From a checkpoint of a small multi-label image tagger: 2.73M parameters, patch size [4, 4].
Rows from block 2, named by matrix and row number. Rows with one number belong to one attention dimension. Each number is 200 + 40 x the weight over its row's rms, rounded and kept within 0 to 999. All counts start at 0. After the name is the row's rms in percent of the matrix's.
# v: attention query, key and value (stacked) (model.blocks.2.attn.qkv.weight, 576x192, the v third), inputs 96-191
# proj: attention output (model.blocks.2.attn.proj.weight, 192x192, transposed), outputs 96-191
v.64,098,204,226,192,198,193,94,233,161,200,201,152,208,116,219,201,161,227,313,245,243,178,185,233,217,115,203,122,210,234,186,131,212,166,238,232,190,138,240,187,179,186,280,191,216,215,294,202,265,178,138,190,221,235,169,174,281,179,179,196,214,238,184,171,201,158,199,238,133,210,182,148,141,172,224,240,254,159,139,170,206,219,227,200,209,234,190,247,250,208,127,246,173,171,212,301,186
proj.64,092,292,188,229,216,225,206,218,224,182,173,296,167,251,254,175,147,170,156,142,223,168,219,152,139,270,238,211,188,231,210,181,262,201,140,164,254,225,177,212,196,161,226,187,224,168,117,178,251,286,220,214,201,194,263,98,118,141,237,249,214,145,200,231,215,207,229,227,213,183,190,144,243,165,182,177,195,211,229,213,249,210,200,151,236,215,161,219,164,199,217,159,231,250,183,182,269
v.65,087,181,233,158,182,162,200,101,153,235,218,295,216,141,232,177,162,178,242,232,240,214,195,220,198,144,209,245,188,153,142,213,256,176,162,203,126,171,222,155,212,202,220,222,184,221,202,168,193,237,173,134,205,114,228,117,284,192,123,215,155,191,180,186,181,203,180,271,273,202,180,199,225,242,209,158,241,184,189,189,286,197,234,204,152,195,213,243,176,203,183,209,208,188,136,171,148
proj.65,088,225,207,263,249,228,201,254,249,214,214,136,141,190,203,188,231,186,187,154,164,161,221,218,155,254,133,209,205,213,214,223,71,237,234,147,219,233,180,199,166,227,242,165,212,114,217,203,193,131,242,158,203,193,196,199,234,259,219,188,190,205,221,211,241,114,233,204,140,171,110,189,121,254,226,216,112,204,220,170,99,219,260,205,155,193,146,139,192,227,178,232,202,246,264,199,225
v.66,128,220,156,273,184,183,192,211,186,165,214,164,161,177,213,138,181,247,173,139,140,244,192,138,187,158,255,193,192,223,273,140,255,240,269,243,231,170,185,199,177,222,250,201,236,198,280,169,195,182,162,207,232,165,172,202,276,214,252,129,206,244,192,190,238,186,105,144,178,183,193,285,160,169,220,232,175,189,175,209,166,209,196,182,265,216,148,181,209,311,231,203,177,197,232,155,117
proj.66,105,250,202,177,186,219,171,207,179,215,142,297,189,209,282,222,157,183,186,166,259,164,183,187,242,263,283,206,173,257,201,209,274,184,141,178,190,212,209,245,200,166,200,181,174,206,166,197,235,280,188,242,151,206,220,98,121,139,176,262,219,147,186,251,135,209,260,232,230,228,236,128,240,178,187,184,276,183,221,200,246,202,144,190,270,231,215,238,176,165,212,176,234,201,143,254,293
v.67,139,219,171,159,183,168,214,192,217,195,192,184,220,198,181,254,177,167,245,179,95,158,196,168,234,216,247,161,194,261,293,169,159,249,183,219,152,234,205,184,281,294,133,242,212,191,271,197,205,240,137,243,152,245,121,201,198,199,231,201,260,219,131,255,194,177,202,140,219,253,179,165,206,233,143,264,139,212,227,250,162,216,195,192,211,265,193,220,219,205,178,179,218,274,203,218,162
proj.67,098,179,195,223,198,115,139,166,189,241,152,271,210,227,223,184,245,202,118,274,272,194,233,164,204,159,230,226,213,213,189,99,251,149,223,260,240,165,162,279,187,184,235,174,194,195,116,188,228,211,181,213,212,150,265,163,63,92,254,161,193,247,180,152,220,273,208,208,244,215,248,226,218,144,188,204,275,236,191,253,232,158,167,147,203,197,170,222,214,180,215,213,183,152,163,203,228
v.68,124,248,114,171,262,207,240,227,123,199,223,203,293,207,203,256,229,300,178,228,199,266,212,162,207,239,203,219,185,115,185,190,165,200,196,228,212,233,155,246,229,191,211,211,140,182,226,246,149,278,169,208,242,226,217,226,155,196,177,255,190,231,192,152,168,195,299,238,306,227,193,104,265,221,248,209,151,224,146,173,171,223,200,185,197,166,188,231,248,188,230,200,222,143,157,239,242
proj.68,114,197,225,187,198,192,204,213,230,159,170,226,151,201,168,176,170,158,194,239,207,123,238,201,142,164,183,200,253,255,192,216,183,199,170,208,219,196,249,102,198,238,267,139,255,155,206,141,131,119,199,153,222,230,155,254,296,253,212,221,174,209,254,257,250,166,123,205,159,195,168,223,120,198,205,216,180,146,290,171,204,143,174,219,156,240,201,109,133,185,136,192,173,247,232,188,163
v.69,110,232,258,266,212,233,229,261,207,237,222,264,195,175,163,163,183,261,186,145,207,171,207,201,231,212,152,204,128,258,252,140,163,240,227,199,179,169,235,184,227,189,237,189,189,208,199,141,245,226,217,248,259,255,166,257,254,229,231,197,202,260,239,172,186,158,158,179,156,184,233,224,150,168,201,129,234,157,171,210,184,201,249,222,241,183,234,137,213,294,203,197,207,209,196,169,201
proj.69,099,239,186,203,185,185,184,186,158,161,150,240,187,187,267,180,162,186,212,167,206,183,204,195,223,267,273,177,209,252,207,210,202,170,195,150,217,201,187,213,223,163,205,174,199,217,164,222,195,238,149,209,148,143,254,120,137,150,237,265,193,160,197,286,158,198,306,287,239,182,179,150,230,197,229,240,229,198,195,151,225,219,120,172,201,222,192,198,141,146,212,200,231,235,185,229,266
v.70,096,214,212,230,236,265,209,218,202,181,184,227,221,191,184,231,234,113,184,255,211,167,171,207,192,257,234,148,279,262,172,255,100,170,163,192,166,206,195,162,235,214,164,197,168,182,107,272,193,188,188,295,189,301,230,178,235,188,138,133,224,143,172,255,162,182,216,208,234,214,110,137,196,200,141,169,211,247,184,249,176,243,206,223,174,274,282,166,212,154,180,219,215,225,126,203,229
proj.70,092,208,165,173,191,102,195,176,263,142,201,88,212,241,154,203,147,191,251,232,184,233,226,209,191,170,174,167,223,173,173,97,212,246,260,221,227,208,170,144,214,207,187,277,227,228,261,197,191,180,277,170,266,109,183,204,215,198,221,220,171,231,251,153,267,259,141,202,189,206,253,273,207,191,214,214,157,173,187,192,223,183,247,242,188,158,241,218,200,214,157,206,241,152,263,168,167
v.71,119,130,191,172,164,147,158,137,169,211,180,194,147,160,230,162,161,183,232,132,73,132,182,210,172,238,258,164,245,185,178,178,251,239,178,200,212,194,170,208,207,225,218,190,201,216,152,213,185,194,146,248,177,97,177,185,340,227,154,231,229,177,145,214,217,214,181,200,226,175,119,279,218,144,191,188,190,227,186,271,212,172,186,112,236,236,218,224,146,173,198,212,221,153,233,203,230
proj.71,098,262,248,170,187,198,178,199,215,193,171,178,292,246,228,238,180,238,201,222,224,231,155,260,186,204,250,180,168,208,256,186,222,182,208,174,218,235,143,257,138,152,160,246,186,209,192,193,241,262,272,193,158,217,230,125,121,129,205,131,242,181,163,118,179,226,152,176,193,211,234,201,234,198,166,242,236,208,154,216,218,208,253,241,235,206,158,251,253,252,204,233,160,203,141,266,211
v.72,125,140,136,218,232,166,192,153,150,208,130,214,237,171,203,189,209,252,218,206,172,200,131,212,192,213,187,250,220,183,131,237,241,162,123,206,203,147,181,243,183,153,232,155,149,195,173,128,269,179,176,185,191,143,233,168,234,206,145,195,197,128,157,136,234,189,206,190,198,200,164,244,261,166,280,130,190,237,232,170,219,160,221,208,163,205,206,164,185,154,196,243,187,216,238,201,255
proj.72,106,266,262,154,213,240,209,199,255,140,235,116,252,214,189,209,113,226,283,215,145,212,150,242,145,223,209,132,205,226,240,238,187,254,167,150,196,245,181,119,189,192,201,285,227,185,264,185,148,227,287,199,179,185,190,198,275,247,160,198,178,184,214,201,174,186,92,197,204,207,204,159,194,260,196,214,147,121,196,188,210,201,269,270,195,162,194,224,172,262,179,175,184,254,193,249,189
v.73,123,246,154,177,168,191,228,224,193,170,199,122,229,186,72,200,268,246,274,208,163,199,212,198,160,196,171,186,212,155,157,156,130,267,199,215,226,227,235,207,254,199,173,218,218,210,127,186,118,220,264,126,196,175,185,271,253,148,234,166,117,212,199,262,165,186,214,216,221,231,174,190,220,174,173,199,184,188,173,249,299,181,270,192,191,220,193,195,223,216,217,159,284,96,284,184,147
proj.73,116,130,179,208,251,286,166,243,248,195,184,282,207,198,265,162,177,211,137,178,261,208,253,216,126,250,200,221,196,185,216,213,258,185,204,150,153,203,196,215,87,172,243,163,178,180,203,246,226,195,118,192,199,237,204,147,183,227,182,214,235,163,147,182,243,180,216,170,162,160,183,211,129,208,219,197,271,255,235,158,225,217,143,208,268,238,204,189,206,130,172,190,109,226,90,211,199
v.74,098,169,175,240,156,135,154,233,170,173,184,254,241,253,271,200,177,215,259,135,266,195,187,154,195,262,216,272,233,173,193,216,219,165,167,153,253,315,229,184,209,189,111,167,211,188,169,226,161,155,293,212,243,207,202,209,160,217,263,156,138,193,99,199,200,179,240,167,181,181,215,208,217,204,235,258,206,182,227,187,198,132,194,175,234,202,135,159,157,209,220,216,238,148,285,217,195
proj.74,099,211,226,171,193,234,253,177,148,196,276,124,204,150,145,249,213,194,175,230,186,272,167,308,241,175,190,166,220,192,183,233,130,209,238,237,144,135,227,242,182,176,176,203,152,240,250,238,190,188,192,206,203,235,155,224,232,263,176,139,247,209,176,204,186,198,197,237,236,174,208,267,203,188,182,164,265,253,136,193,176,224,143,276,197,197,272,175,246,212,199,241,119,184,153,155,140
v.75,115,193,328,182,236,208,162,255,236,180,223,241,264,256,215,192,188,182,156,258,235,178,210,127,195,234,220,143,269,222,223,287,162,154,287,124,247,215,202,185,197,242,179,176,218,163,202,194,165,216,125,268,255,240,241,140,175,183,124,256,213,175,328,285,139,222,219,268,229,198,170,177,155,210,164,239,231,218,206,220,208,251,182,167,199,151,233,236,200,218,173,182,199,241,154,221,177
proj.75,095,250,160,192,132,160,246,170,160,226,217,159,150,223,137,254,260,136,222,192,192,239,213,261,302,137,156,197,244,135,185,105,168,206,260,264,179,169,177,191,239,243,217,177,172,219,228,207,226,125,229,143,248,220,159,258,227,208,233,145,243,222,192,130,205,239,235,229,155,197,234,275,247,157,207,169,183,201,155,149,174,205,198,224,180,166,200,159,209,187,173,228,293,155,225,92,165
v.76,131,185,199,219,190,168,204,182,203,198,231,230,173,208,177,176,147,183,136,203,145,180,243,209,190,190,198,187,177,218,183,229,240,194,185,215,219,186,282,189,160,261,200,211,163,153,228,223,256,180,160,172,226,214,140,143,255,235,146,255,249,176,299,158,242,241,158,165,216,190,173,183,288,235,155,176,220,233,207,161,231,157,187,185,218,88,241,231,208,156,211,180,221,289,68,220,237
proj.76,109,162,259,219,150,170,206,177,172,274,141,166,280,194,221,213,284,223,284,290,228,168,161,232,254,124,208,197,167,191,213,185,142,186,234,198,222,210,195,165,227,154,197,210,265,178,131,166,166,155,224,199,126,221,313,283,136,202,241,141,163,202,146,184,155,236,250,187,243,270,213,218,149,243,219,225,163,154,182,264,132,241,247,193,118,241,166,170,246,235,236,195,197,193,295,236,192
v.77,110,166,157,143,135,171,200,190,183,210,192,243,244,277,151,156,194,73,273,250,215,239,199,191,196,192,176,233,211,179,131,152,172,262,221,238,205,239,194,213,213,107,149,205,198,184,131,191,227,197,251,183,205,147,114,206,175,213,285,127,166,199,269,205,209,204,203,159,201,196,214,234,201,197,199,243,247,212,164,238,175,156,189,203,216,141,148,253,206,119,152,129,246,207,317,188,189
proj.77,103,135,264,230,204,304,215,227,217,247,217,220,222,113,250,223,244,273,173,227,215,203,195,190,204,146,198,196,142,209,273,293,233,171,141,197,180,204,232,218,160,141,221,210,189,202,225,207,179,188,160,216,181,323,288,247,200,270,159,220,222,188,131,191,172,180,167,143,182,242,163,157,163,220,202,195,189,229,183,248,195,240,215,194,224,207,198,181,238,252,287,192,112,238,147,247,177
v.78,118,121,212,211,177,134,227,247,132,174,215,257,257,223,279,221,162,169,144,267,175,198,182,140,227,190,195,240,226,266,166,156,162,224,174,270,182,229,238,223,200,181,197,231,243,163,107,272,259,214,193,101,240,217,149,138,216,200,210,141,261,217,233,275,209,205,187,159,132,236,161,189,227,209,210,162,240,157,180,169,205,224,223,194,177,180,199,250,103,245,154,206,156,236,208,228,191
proj.78,102,256,223,204,159,205,201,170,257,268,140,177,213,174,187,185,208,190,260,279,229,176,210,161,283,132,192,202,174,240,191,180,227,183,176,255,252,147,227,182,202,154,214,223,213,185,192,164,172,204,246,230,208,222,288,233,129,241,185,219,190,221,173,144,171,237,166,210,294,263,202,188,184,234,174,214,149,178,212,307,166,213,210,191,192,173,228,230,262,211,303,159,174,166,262,234,202
v.79,120,237,175,171,234,229,218,277,220,146,230,171,255,184,212,179,160,209,247,271,246,215,215,180,162,129,197,215,213,216,268,140,188,182,255,220,196,186,200,206,201,247,304,214,196,246,171,166,211,220,195,181,170,241,261,156,218,146,184,201,236,252,174,167,158,182,224,281,91,245,199,156,172,290,230,223,177,207,185,210,166,273,232,251,109,214,209,230,257,193,273,212,171,278,167,254,205
proj.79,111,197,144,236,237,171,182,163,240,235,185,266,84,200,181,174,228,133,175,204,224,151,254,135,199,234,164,244,243,210,125,155,204,203,157,235,188,180,226,160,226,272,286,186,216,103,192,155,192,147,179,168,252,142,153,210,213,229,219,251,137,223,243,251,264,186,242,200,236,220,193,193,140,237,190,146,184,156,323,198,199,152,185,166,177,206,204,173,133,182,148,147,255,180,262,152,221
v.80,114,202,213,248,188,233,138,178,166,192,167,231,266,191,271,160,190,241,187,147,245,165,150,185,225,288,219,229,198,234,279,253,168,198,207,127,223,243,185,155,244,244,180,146,220,177,293,134,193,196,234,260,174,162,233,236,257,226,215,169,162,169,175,222,182,226,286,185,185,184,185,218,149,142,201,223,240,168,270,154,102,170,236,149,234,246,229,124,213,225,237,282,209,151,298,217,161
proj.80,114,315,198,150,200,158,215,182,175,113,265,161,174,223,145,242,153,177,169,149,173,274,164,279,211,239,219,138,243,213,206,190,188,201,236,205,181,168,170,243,192,189,173,215,121,246,237,256,243,245,234,191,218,170,134,123,215,168,206,177,273,173,212,198,166,173,188,274,193,129,233,211,288,165,190,215,256,237,131,142,240,186,150,242,221,167,230,203,162,202,167,249,210,220,123,148,209
v.81,112,163,165,160,243,166,192,248,197,170,252,183,145,190,213,183,157,153,202,225,131,252,218,142,152,175,255,122,211,229,203,183,200,272,264,241,185,192,243,223,224,257,211,215,195,166,212,236,213,233,161,222,265,209,184,151,213,185,164,239,271,229,215,189,232,238,186,169,182,239,178,115,204,254,149,254,201,202,159,199,233,142,92,192,200,132,187,288,259,201,209,220,170,270,133,218,260
proj.81,103,143,246,232,156,179,187,170,209,315,130,263,224,194,216,196,277,218,186,286,256,142,222,173,214,113,182,247,175,194,208,158,211,125,172,246,230,189,205,193,197,174,242,190,241,152,124,171,180,166,178,174,179,251,260,285,119,209,229,161,163,238,174,161,213,225,186,143,253,268,209,223,145,212,183,193,189,187,243,289,163,207,244,150,157,232,180,174,240,209,231,184,190,186,258,215,173
v.82,114,196,249,146,261,207,217,150,194,234,231,166,274,219,154,146,201,199,215,161,212,133,184,113,162,211,199,194,169,162,195,203,233,198,150,146,153,188,253,234,183,269,158,237,241,193,264,194,198,182,201,164,166,214,215,174,224,200,252,216,266,236,226,256,226,197,181,202,93,244,234,135,164,278,140,226,233,167,252,194,182,219,249,194,127,192,186,256,162,258,242,339,208,166,127,200,127
proj.82,109,220,154,241,255,147,185,178,200,245,193,196,157,228,159,188,253,179,229,230,222,225,262,186,237,208,124,249,267,169,118,147,148,188,281,258,208,158,169,228,188,254,237,136,192,129,147,210,202,143,175,213,240,65,196,232,167,160,203,175,210,258,185,133,207,222,264,223,276,175,170,254,178,217,235,161,162,221,224,206,179,174,171,164,133,189,177,174,188,121,192,132,197,166,251,126,215
v.83,108,106,224,175,214,165,216,194,122,218,208,205,239,220,197,208,184,181,186,301,187,240,223,176,211,264,157,174,132,245,144,183,206,184,160,249,193,180,207,244,243,161,237,206,183,196,264,152,283,204,164,100,200,236,186,229,211,181,191,214,230,220,199,173,221,178,245,156,53,191,213,209,199,175,240,166,247,208,193,139,212,256,214,206,132,184,208,177,198,226,172,254,235,214,201,246,208
proj.83,107,312,209,192,202,216,195,208,260,149,167,214,207,206,211,181,175,181,256,235,218,146,202,179,190,198,207,196,239,251,215,209,179,224,122,176,263,189,245,123,186,176,263,220,251,120,167,172,162,218,249,222,210,184,261,194,222,232,198,267,163,161,223,231,182,201,155,240,268,226,144,122,203,211,220,216,123,129,249,218,191,176,196,204,203,188,194,206,150,218,222,99,226,247,250,229,250
v.84,092,255,166,168,269,243,198,206,190,193,163,136,213,199,227,248,227,177,250,213,202,179,155,278,182,200,277,145,239,244,223,233,111,195,199,189,213,213,255,226,123,263,246,150,217,104,111,202,197,150,293,218,214,159,188,165,183,175,95,207,225,175,223,275,220,202,210,170,191,217,124,220,144,217,129,193,214,177,240,159,170,194,184,231,194,254,210,182,249,241,282,224,163,306,201,225,167
proj.84,094,170,227,219,147,139,208,153,259,204,255,181,173,209,136,177,174,204,205,153,149,287,201,193,179,229,164,174,177,148,193,160,270,198,247,216,138,220,100,185,258,207,151,312,181,306,252,259,227,249,212,214,232,173,209,181,159,184,265,176,209,193,172,131,213,215,195,164,198,213,276,228,253,225,165,172,185,226,133,239,211,216,291,169,226,164,218,261,227,193,202,221,234,151,214,118,180
v.85,114,153,224,237,258,206,208,220,180,242,152,146,187,194,269,224,191,192,177,151,227,159,188,181,240,182,166,155,230,236,235,213,199,245,216,271,148,219,225,248,197,166,234,236,247,185,126,244,157,190,204,230,202,189,266,228,212,189,204,144,159,230,211,292,231,203,177,163,136,226,230,259,193,137,263,172,231,176,189,166,175,216,173,223,197,229,231,176,148,203,169,227,190,144,250,144,166
proj.85,112,264,196,179,195,231,219,210,210,155,199,141,244,203,199,178,111,232,259,146,162,238,168,157,221,247,250,203,171,207,179,229,242,194,189,200,238,221,176,253,200,181,103,229,193,274,249,208,236,295,251,260,211,176,168,119,182,178,157,257,250,189,218,159,167,225,173,206,225,186,219,169,262,199,161,212,175,212,145,222,245,250,204,198,271,171,214,289,236,210,269,199,184,168,186,257,210
v.86,106,223,214,202,258,258,225,315,230,221,215,199,307,170,235,215,206,211,183,206,221,129,176,265,215,176,185,276,275,188,202,165,167,172,204,180,159,171,156,327,153,229,233,167,210,156,207,191,213,194,223,150,157,155,192,161,248,205,123,185,207,252,133,279,199,165,171,156,160,181,192,144,229,262,185,161,225,198,221,202,247,218,271,216,144,174,266,190,250,238,280,231,131,194,145,202,130
proj.86,100,226,161,242,221,143,205,133,204,232,203,188,121,224,140,134,179,176,274,153,145,199,225,105,214,256,158,199,180,202,137,187,249,211,272,221,212,206,139,143,264,285,197,199,211,206,198,170,202,178,194,193,220,115,218,207,177,175,228,223,209,228,257,166,197,161,256,241,232,202,191,205,143,287,203,199,116,170,240,206,162,230,253,141,158,205,168,234,176,132,207,202,208,201,282,149,174
v.87,091,186,185,233,283,216,204,199,134,196,202,107,130,108,142,250,242,235,240,233,224,181,220,204,223,290,179,188,211,180,146,207,135,204,227,254,195,193,168,176,275,189,251,204,191,207,200,168,243,210,86,126,209,232,177,214,204,174,144,186,177,192,193,169,235,180,249,189,217,210,186,145,190,134,233,242,299,220,184,211,194,221,289,195,137,219,238,180,251,242,229,217,238,114,205,208,248
proj.87,093,284,171,181,249,233,156,221,305,163,173,240,209,261,252,158,113,162,192,195,189,171,204,188,113,243,233,169,212,242,238,168,285,236,163,128,224,215,188,182,128,160,244,200,204,181,187,195,224,224,229,193,229,136,209,145,206,189,212,246,213,156,195,205,202,215,163,226,190,174,169,172,183,230,203,182,180,181,248,141,255,240,169,235,280,199,198,235,147,138,166,135,212,240,160,221,236
v.88,134,132,230,232,243,183,237,140,169,240,205,236,229,220,189,157,154,193,140,201,243,191,208,162,242,189,196,239,193,202,134,230,210,166,145,258,222,129,230,207,185,171,210,225,153,204,120,200,231,220,156,171,250,168,270,204,219,228,179,164,211,190,187,174,249,203,232,180,122,211,204,234,269,146,247,143,253,203,211,141,219,235,182,196,131,173,228,195,131,190,188,220,181,235,227,195,233
proj.88,106,320,213,156,193,196,236,209,226,139,212,70,229,198,172,237,157,192,338,227,147,198,169,229,257,213,186,166,194,230,178,245,151,262,201,204,223,215,217,147,205,190,161,249,236,203,272,186,182,204,307,208,209,174,180,182,266,265,151,236,204,180,214,206,163,196,161,230,237,206,205,183,187,256,214,212,106,119,186,211,160,242,219,261,192,169,234,227,202,238,231,166,204,183,257,224,188
v.89,139,177,96,253,244,245,262,215,138,211,144,162,217,166,249,250,233,246,204,197,216,194,184,248,238,83,163,247,173,168,152,204,181,241,220,340,153,176,126,312,138,174,223,173,176,209,258,281,141,223,264,178,200,193,114,208,154,216,217,196,171,235,254,108,236,172,112,132,202,199,210,190,217,165,250,117,210,158,152,189,259,120,237,210,228,175,211,168,210,214,174,207,234,168,222,212,190
proj.89,095,173,260,192,236,246,212,241,234,167,161,237,230,180,232,146,90,256,213,153,139,167,190,133,131,245,242,145,144,282,252,303,275,183,152,128,215,242,204,150,230,154,166,210,218,231,210,174,162,258,156,232,139,216,261,192,211,219,178,273,209,164,212,261,152,148,176,186,190,209,161,106,174,237,199,237,166,189,220,211,214,219,191,173,211,222,193,201,172,183,250,210,153,281,173,271,212
v.90,115,195,162,89,170,190,165,195,158,204,191,194,164,244,223,222,210,138,206,216,226,154,202,213,242,163,178,298,191,143,137,238,178,222,224,243,162,214,177,268,181,239,183,191,220,187,215,243,183,211,208,151,121,170,234,171,141,227,223,168,193,170,195,214,231,233,244,211,238,148,145,255,221,185,192,194,197,176,233,148,187,175,150,183,192,117,281,174,214,143,248,180,179,281,204,183,162
proj.90,108,133,259,223,226,171,242,197,255,239,257,136,220,171,134,227,239,251,206,216,129,230,168,161,201,117,136,163,147,196,218,285,218,204,205,234,162,192,183,185,202,175,137,255,181,204,267,207,181,175,212,213,211,232,177,288,248,256,188,186,220,259,186,157,167,175,124,142,154,237,205,182,183,254,174,211,120,221,167,261,151,188,274,208,154,201,190,232,238,253,250,222,146,178,230,213,116
v.91,116,268,175,188,284,207,183,219,167,234,160,160,220,204,308,289,261,143,244,218,226,183,211,245,237,179,212,147,215,227,222,232,196,215,120,253,159,260,244,180,237,271,139,206,223,169,177,344,107,216,258,228,183,246,214,178,197,161,226,279,210,218,186,247,166,171,173,180,177,271,177,105,163,216,207,148,179,177,241,143,200,184,156,250,209,207,173,184,184,212,191,261,229,140,192,245,209
proj.91,106,71,208,243,199,186,221,190,233,217,208,170,204,178,127,111,167,241,178,204,173,236,230,126,136,170,160,215,208,180,152,179,194,161,246,225,208,189,190,204,234,212,182,165,227,237,202,186,156,179,153,227,247,170,190,287,210,215,216,180,187,276,219,169,250,208,172,179,222,194,193,245,173,211,177,216,170,259,173,263,180,165,214,149,148,171,224,191,227,174,220,213,135,201,242,150,130
v.92,098,243,211,196,182,146,153,175,315,234,196,227,220,186,204,178,223,160,189,148,161,195,122,236,183,204,262,114,249,269,188,216,228,217,265,151,193,193,230,152,163,183,231,182,191,163,201,230,219,190,151,346,202,123,169,186,255,234,168,202,195,193,184,273,210,219,165,179,239,206,219,190,184,226,169,219,190,200,171,301,208,143,146,209,246,200,238,249,201,235,177,234,194,187,253,172,128
proj.92,100,198,244,200,119,208,198,185,128,231,212,226,198,208,219,244,212,253,169,169,198,221,192,204,190,199,213,206,172,147,270,159,240,154,214,215,204,241,109,261,250,245,190,225,213,287,190,190,224,238,221,162,194,265,223,161,116,120,214,141,240,196,198,125,202,224,179,149,159,204,271,240,273,151,138,197,243,243,155,211,220,224,284,167,232,180,116,222,244,201,204,282,207,208,142,186,212
v.93,099,167,132,174,169,200,224,223,270,176,204,197,186,182,214,186,153,237,120,183,234,153,223,204,193,132,206,140,210,245,236,165,149,145,191,143,187,147,134,226,274,263,178,212,197,247,227,208,200,174,127,194,120,260,276,228,144,168,143,180,241,188,108,220,187,232,207,257,134,226,135,121,213,212,192,250,225,207,213,202,185,288,134,239,147,183,174,248,245,193,246,182,163,235,195,175,196
proj.93,101,239,144,199,235,112,166,158,208,204,206,185,161,249,153,217,224,131,216,254,236,183,233,181,228,190,186,236,235,191,85,93,202,253,224,273,215,168,197,207,207,245,238,180,211,145,180,154,199,159,219,181,265,93,118,197,199,175,227,156,159,275,238,199,252,240,216,226,233,190,241,259,179,194,219,151,192,156,253,205,216,144,171,217,153,178,236,200,168,181,128,158,241,126,241,181,201
v.94,094,194,148,122,252,213,240,157,177,228,139,113,153,182,209,192,180,191,288,265,230,207,225,270,186,103,174,152,174,168,127,178,221,199,131,194,127,115,265,241,148,150,254,244,222,235,124,225,179,198,237,130,203,155,188,196,195,177,203,215,215,251,187,187,239,200,130,262,205,213,171,121,214,226,186,170,185,177,177,195,251,216,254,230,133,244,258,273,271,171,172,181,181,172,128,169,157
proj.94,096,132,205,263,246,277,192,257,261,199,173,241,229,192,253,119,151,246,194,142,181,154,238,123,90,261,193,230,160,197,218,245,217,215,178,139,242,279,194,177,194,196,186,206,257,165,169,184,181,223,161,215,179,199,260,180,198,206,186,244,171,180,219,211,241,156,210,144,178,196,150,154,123,241,221,199,142,206,225,220,203,230,242,140,219,211,167,219,202,195,232,172,168,252,240,249,208
v.95,097,175,147,233,150,159,212,235,208,136,157,141,111,215,187,206,213,187,176,195,107,265,221,227,207,156,196,170,208,191,149,235,183,149,222,254,256,222,131,212,250,167,195,195,175,210,92,159,295,212,159,129,196,177,184,162,198,158,259,218,235,171,209,207,217,174,238,187,244,174,251,231,228,167,214,257,188,205,244,197,207,201,222,226,197,219,162,215,246,203,232,167,267,157,258,167,286
proj.95,099,222,211,160,259,292,160,215,259,208,211,252,252,203,253,200,182,203,183,237,241,167,165,213,152,216,239,192,167,239,253,191,264,272,126,139,179,230,245,178,157,167,259,227,190,164,232,194,203,212,211,212,187,236,216,204,231,250,147,171,157,154,166,223,179,194,140,188,167,219,187,141,174,220,211,181,208,180,227,199,225,214,186,259,254,192,206,227,175,231,157,169,199,247,119,259,221
v.96,131,178,206,238,170,236,168,168,168,159,141,124,183,276,169,193,177,202,193,148,256,198,223,73,185,214,204,284,225,210,227,207,186,132,189,216,284,193,225,191,185,204,146,226,204,188,174,134,174,209,247,166,229,218,218,187,216,181,235,165,223,118,132,197,257,205,147,167,151,193,244,252,264,135,330,175,272,231,194,227,232,205,151,196,247,196,175,79,211,179,221,145,271,150,243,167,262
proj.96,118,181,226,156,202,203,271,223,170,259,146,196,236,221,199,225,198,174,152,224,203,198,217,269,217,162,262,212,156,204,201,164,212,249,177,159,234,212,211,205,173,310,140,190,192,196,142,207,242,181,140,188,245,225,174,113,208,168,192,188,230,226,242,138,215,275,149,261,255,221,171,241,184,190,97,225,244,152,251,191,208,184,197,199,195,167,272,183,189,230,137,235,179,290,163,193,189
v.97,091,251,204,128,153,176,150,146,192,206,252,203,179,227,222,195,198,163,220,207,260,232,176,199,206,229,190,216,163,175,232,201,157,154,202,172,206,181,177,151,282,130,135,207,141,228,289,243,247,250,196,190,172,209,173,191,214,249,227,204,178,192,233,127,207,208,325,163,130,191,248,215,209,228,143,173,241,173,210,159,162,154,193,189,199,210,227,214,204,207,217,230,235,145,203,172,220
proj.97,098,194,219,241,190,210,215,175,182,184,222,109,104,208,117,227,203,134,173,296,161,185,197,229,203,238,216,139,188,151,126,208,225,238,175,217,231,239,260,188,195,243,232,172,215,201,236,164,208,254,210,213,112,182,268,266,167,185,228,223,254,225,262,262,155,228,154,192,235,225,131,254,204,209,247,189,166,201,152,174,185,247,205,128,178,192,180,212,160,194,168,216,199,197,215,265,179
v.98,095,189,185,192,157,216,185,160,189,202,246,179,147,280,297,205,236,169,201,225,181,207,174,161,207,135,204,237,167,209,201,183,156,173,211,172,248,259,157,270,181,242,174,174,164,220,183,279,174,176,225,243,213,232,145,239,246,188,257,242,224,176,207,103,179,229,249,191,221,238,208,157,192,242,195,103,224,219,226,223,181,180,196,235,192,202,191,284,275,190,188,239,221,167,175,206,221
proj.98,109,189,234,205,236,178,187,186,145,204,140,194,155,225,187,248,153,199,234,240,175,271,203,262,192,239,230,144,260,213,170,244,140,244,201,198,156,208,188,202,213,210,213,261,197,171,270,145,176,235,202,196,127,227,269,239,179,160,142,200,171,257,217,240,215,245,164,189,253,251,167,225,205,265,137,246,187,232,159,161,164,170,236,142,207,184,196,183,153,224,238,222,146,219,171,239,154
v.167,082,224,252,183,213,159,221,166,253,209,219,184,243,140,112,186,233,99,208,174,167,220,207,245,185,237,181,245,191,177,141,174,187,146,213,217,186,233,152,230,229,160,247,185,175,186,156,271,193,198,250,228,237,226,179,181,196,197,261,249,266,239,312,258,197,187,134,162,151,214,213,258,165,303,94,220,145,208,191,271,204,191,253,207,140,171,194,232,180,194,168,200,250,121,164,170,92
proj.167,091,232,273,170,198,149,157,208,159,230,203,165,164,244,211,225,155,277,131,223,116,168,176,152,119,132,139,212,259,202,205,249,200,241,210,302,215,151,241,204,178,177,209,298,181,197,211,209,300,168,156,142,213,198,210,260,153,188,175,261,170,238,256,221,182,214,205,218,219,177,169,141,180,244,254,133,180,169,156,154,198,218,241,198,132,236,229,141,217,201,221,179,143,202,204,231,215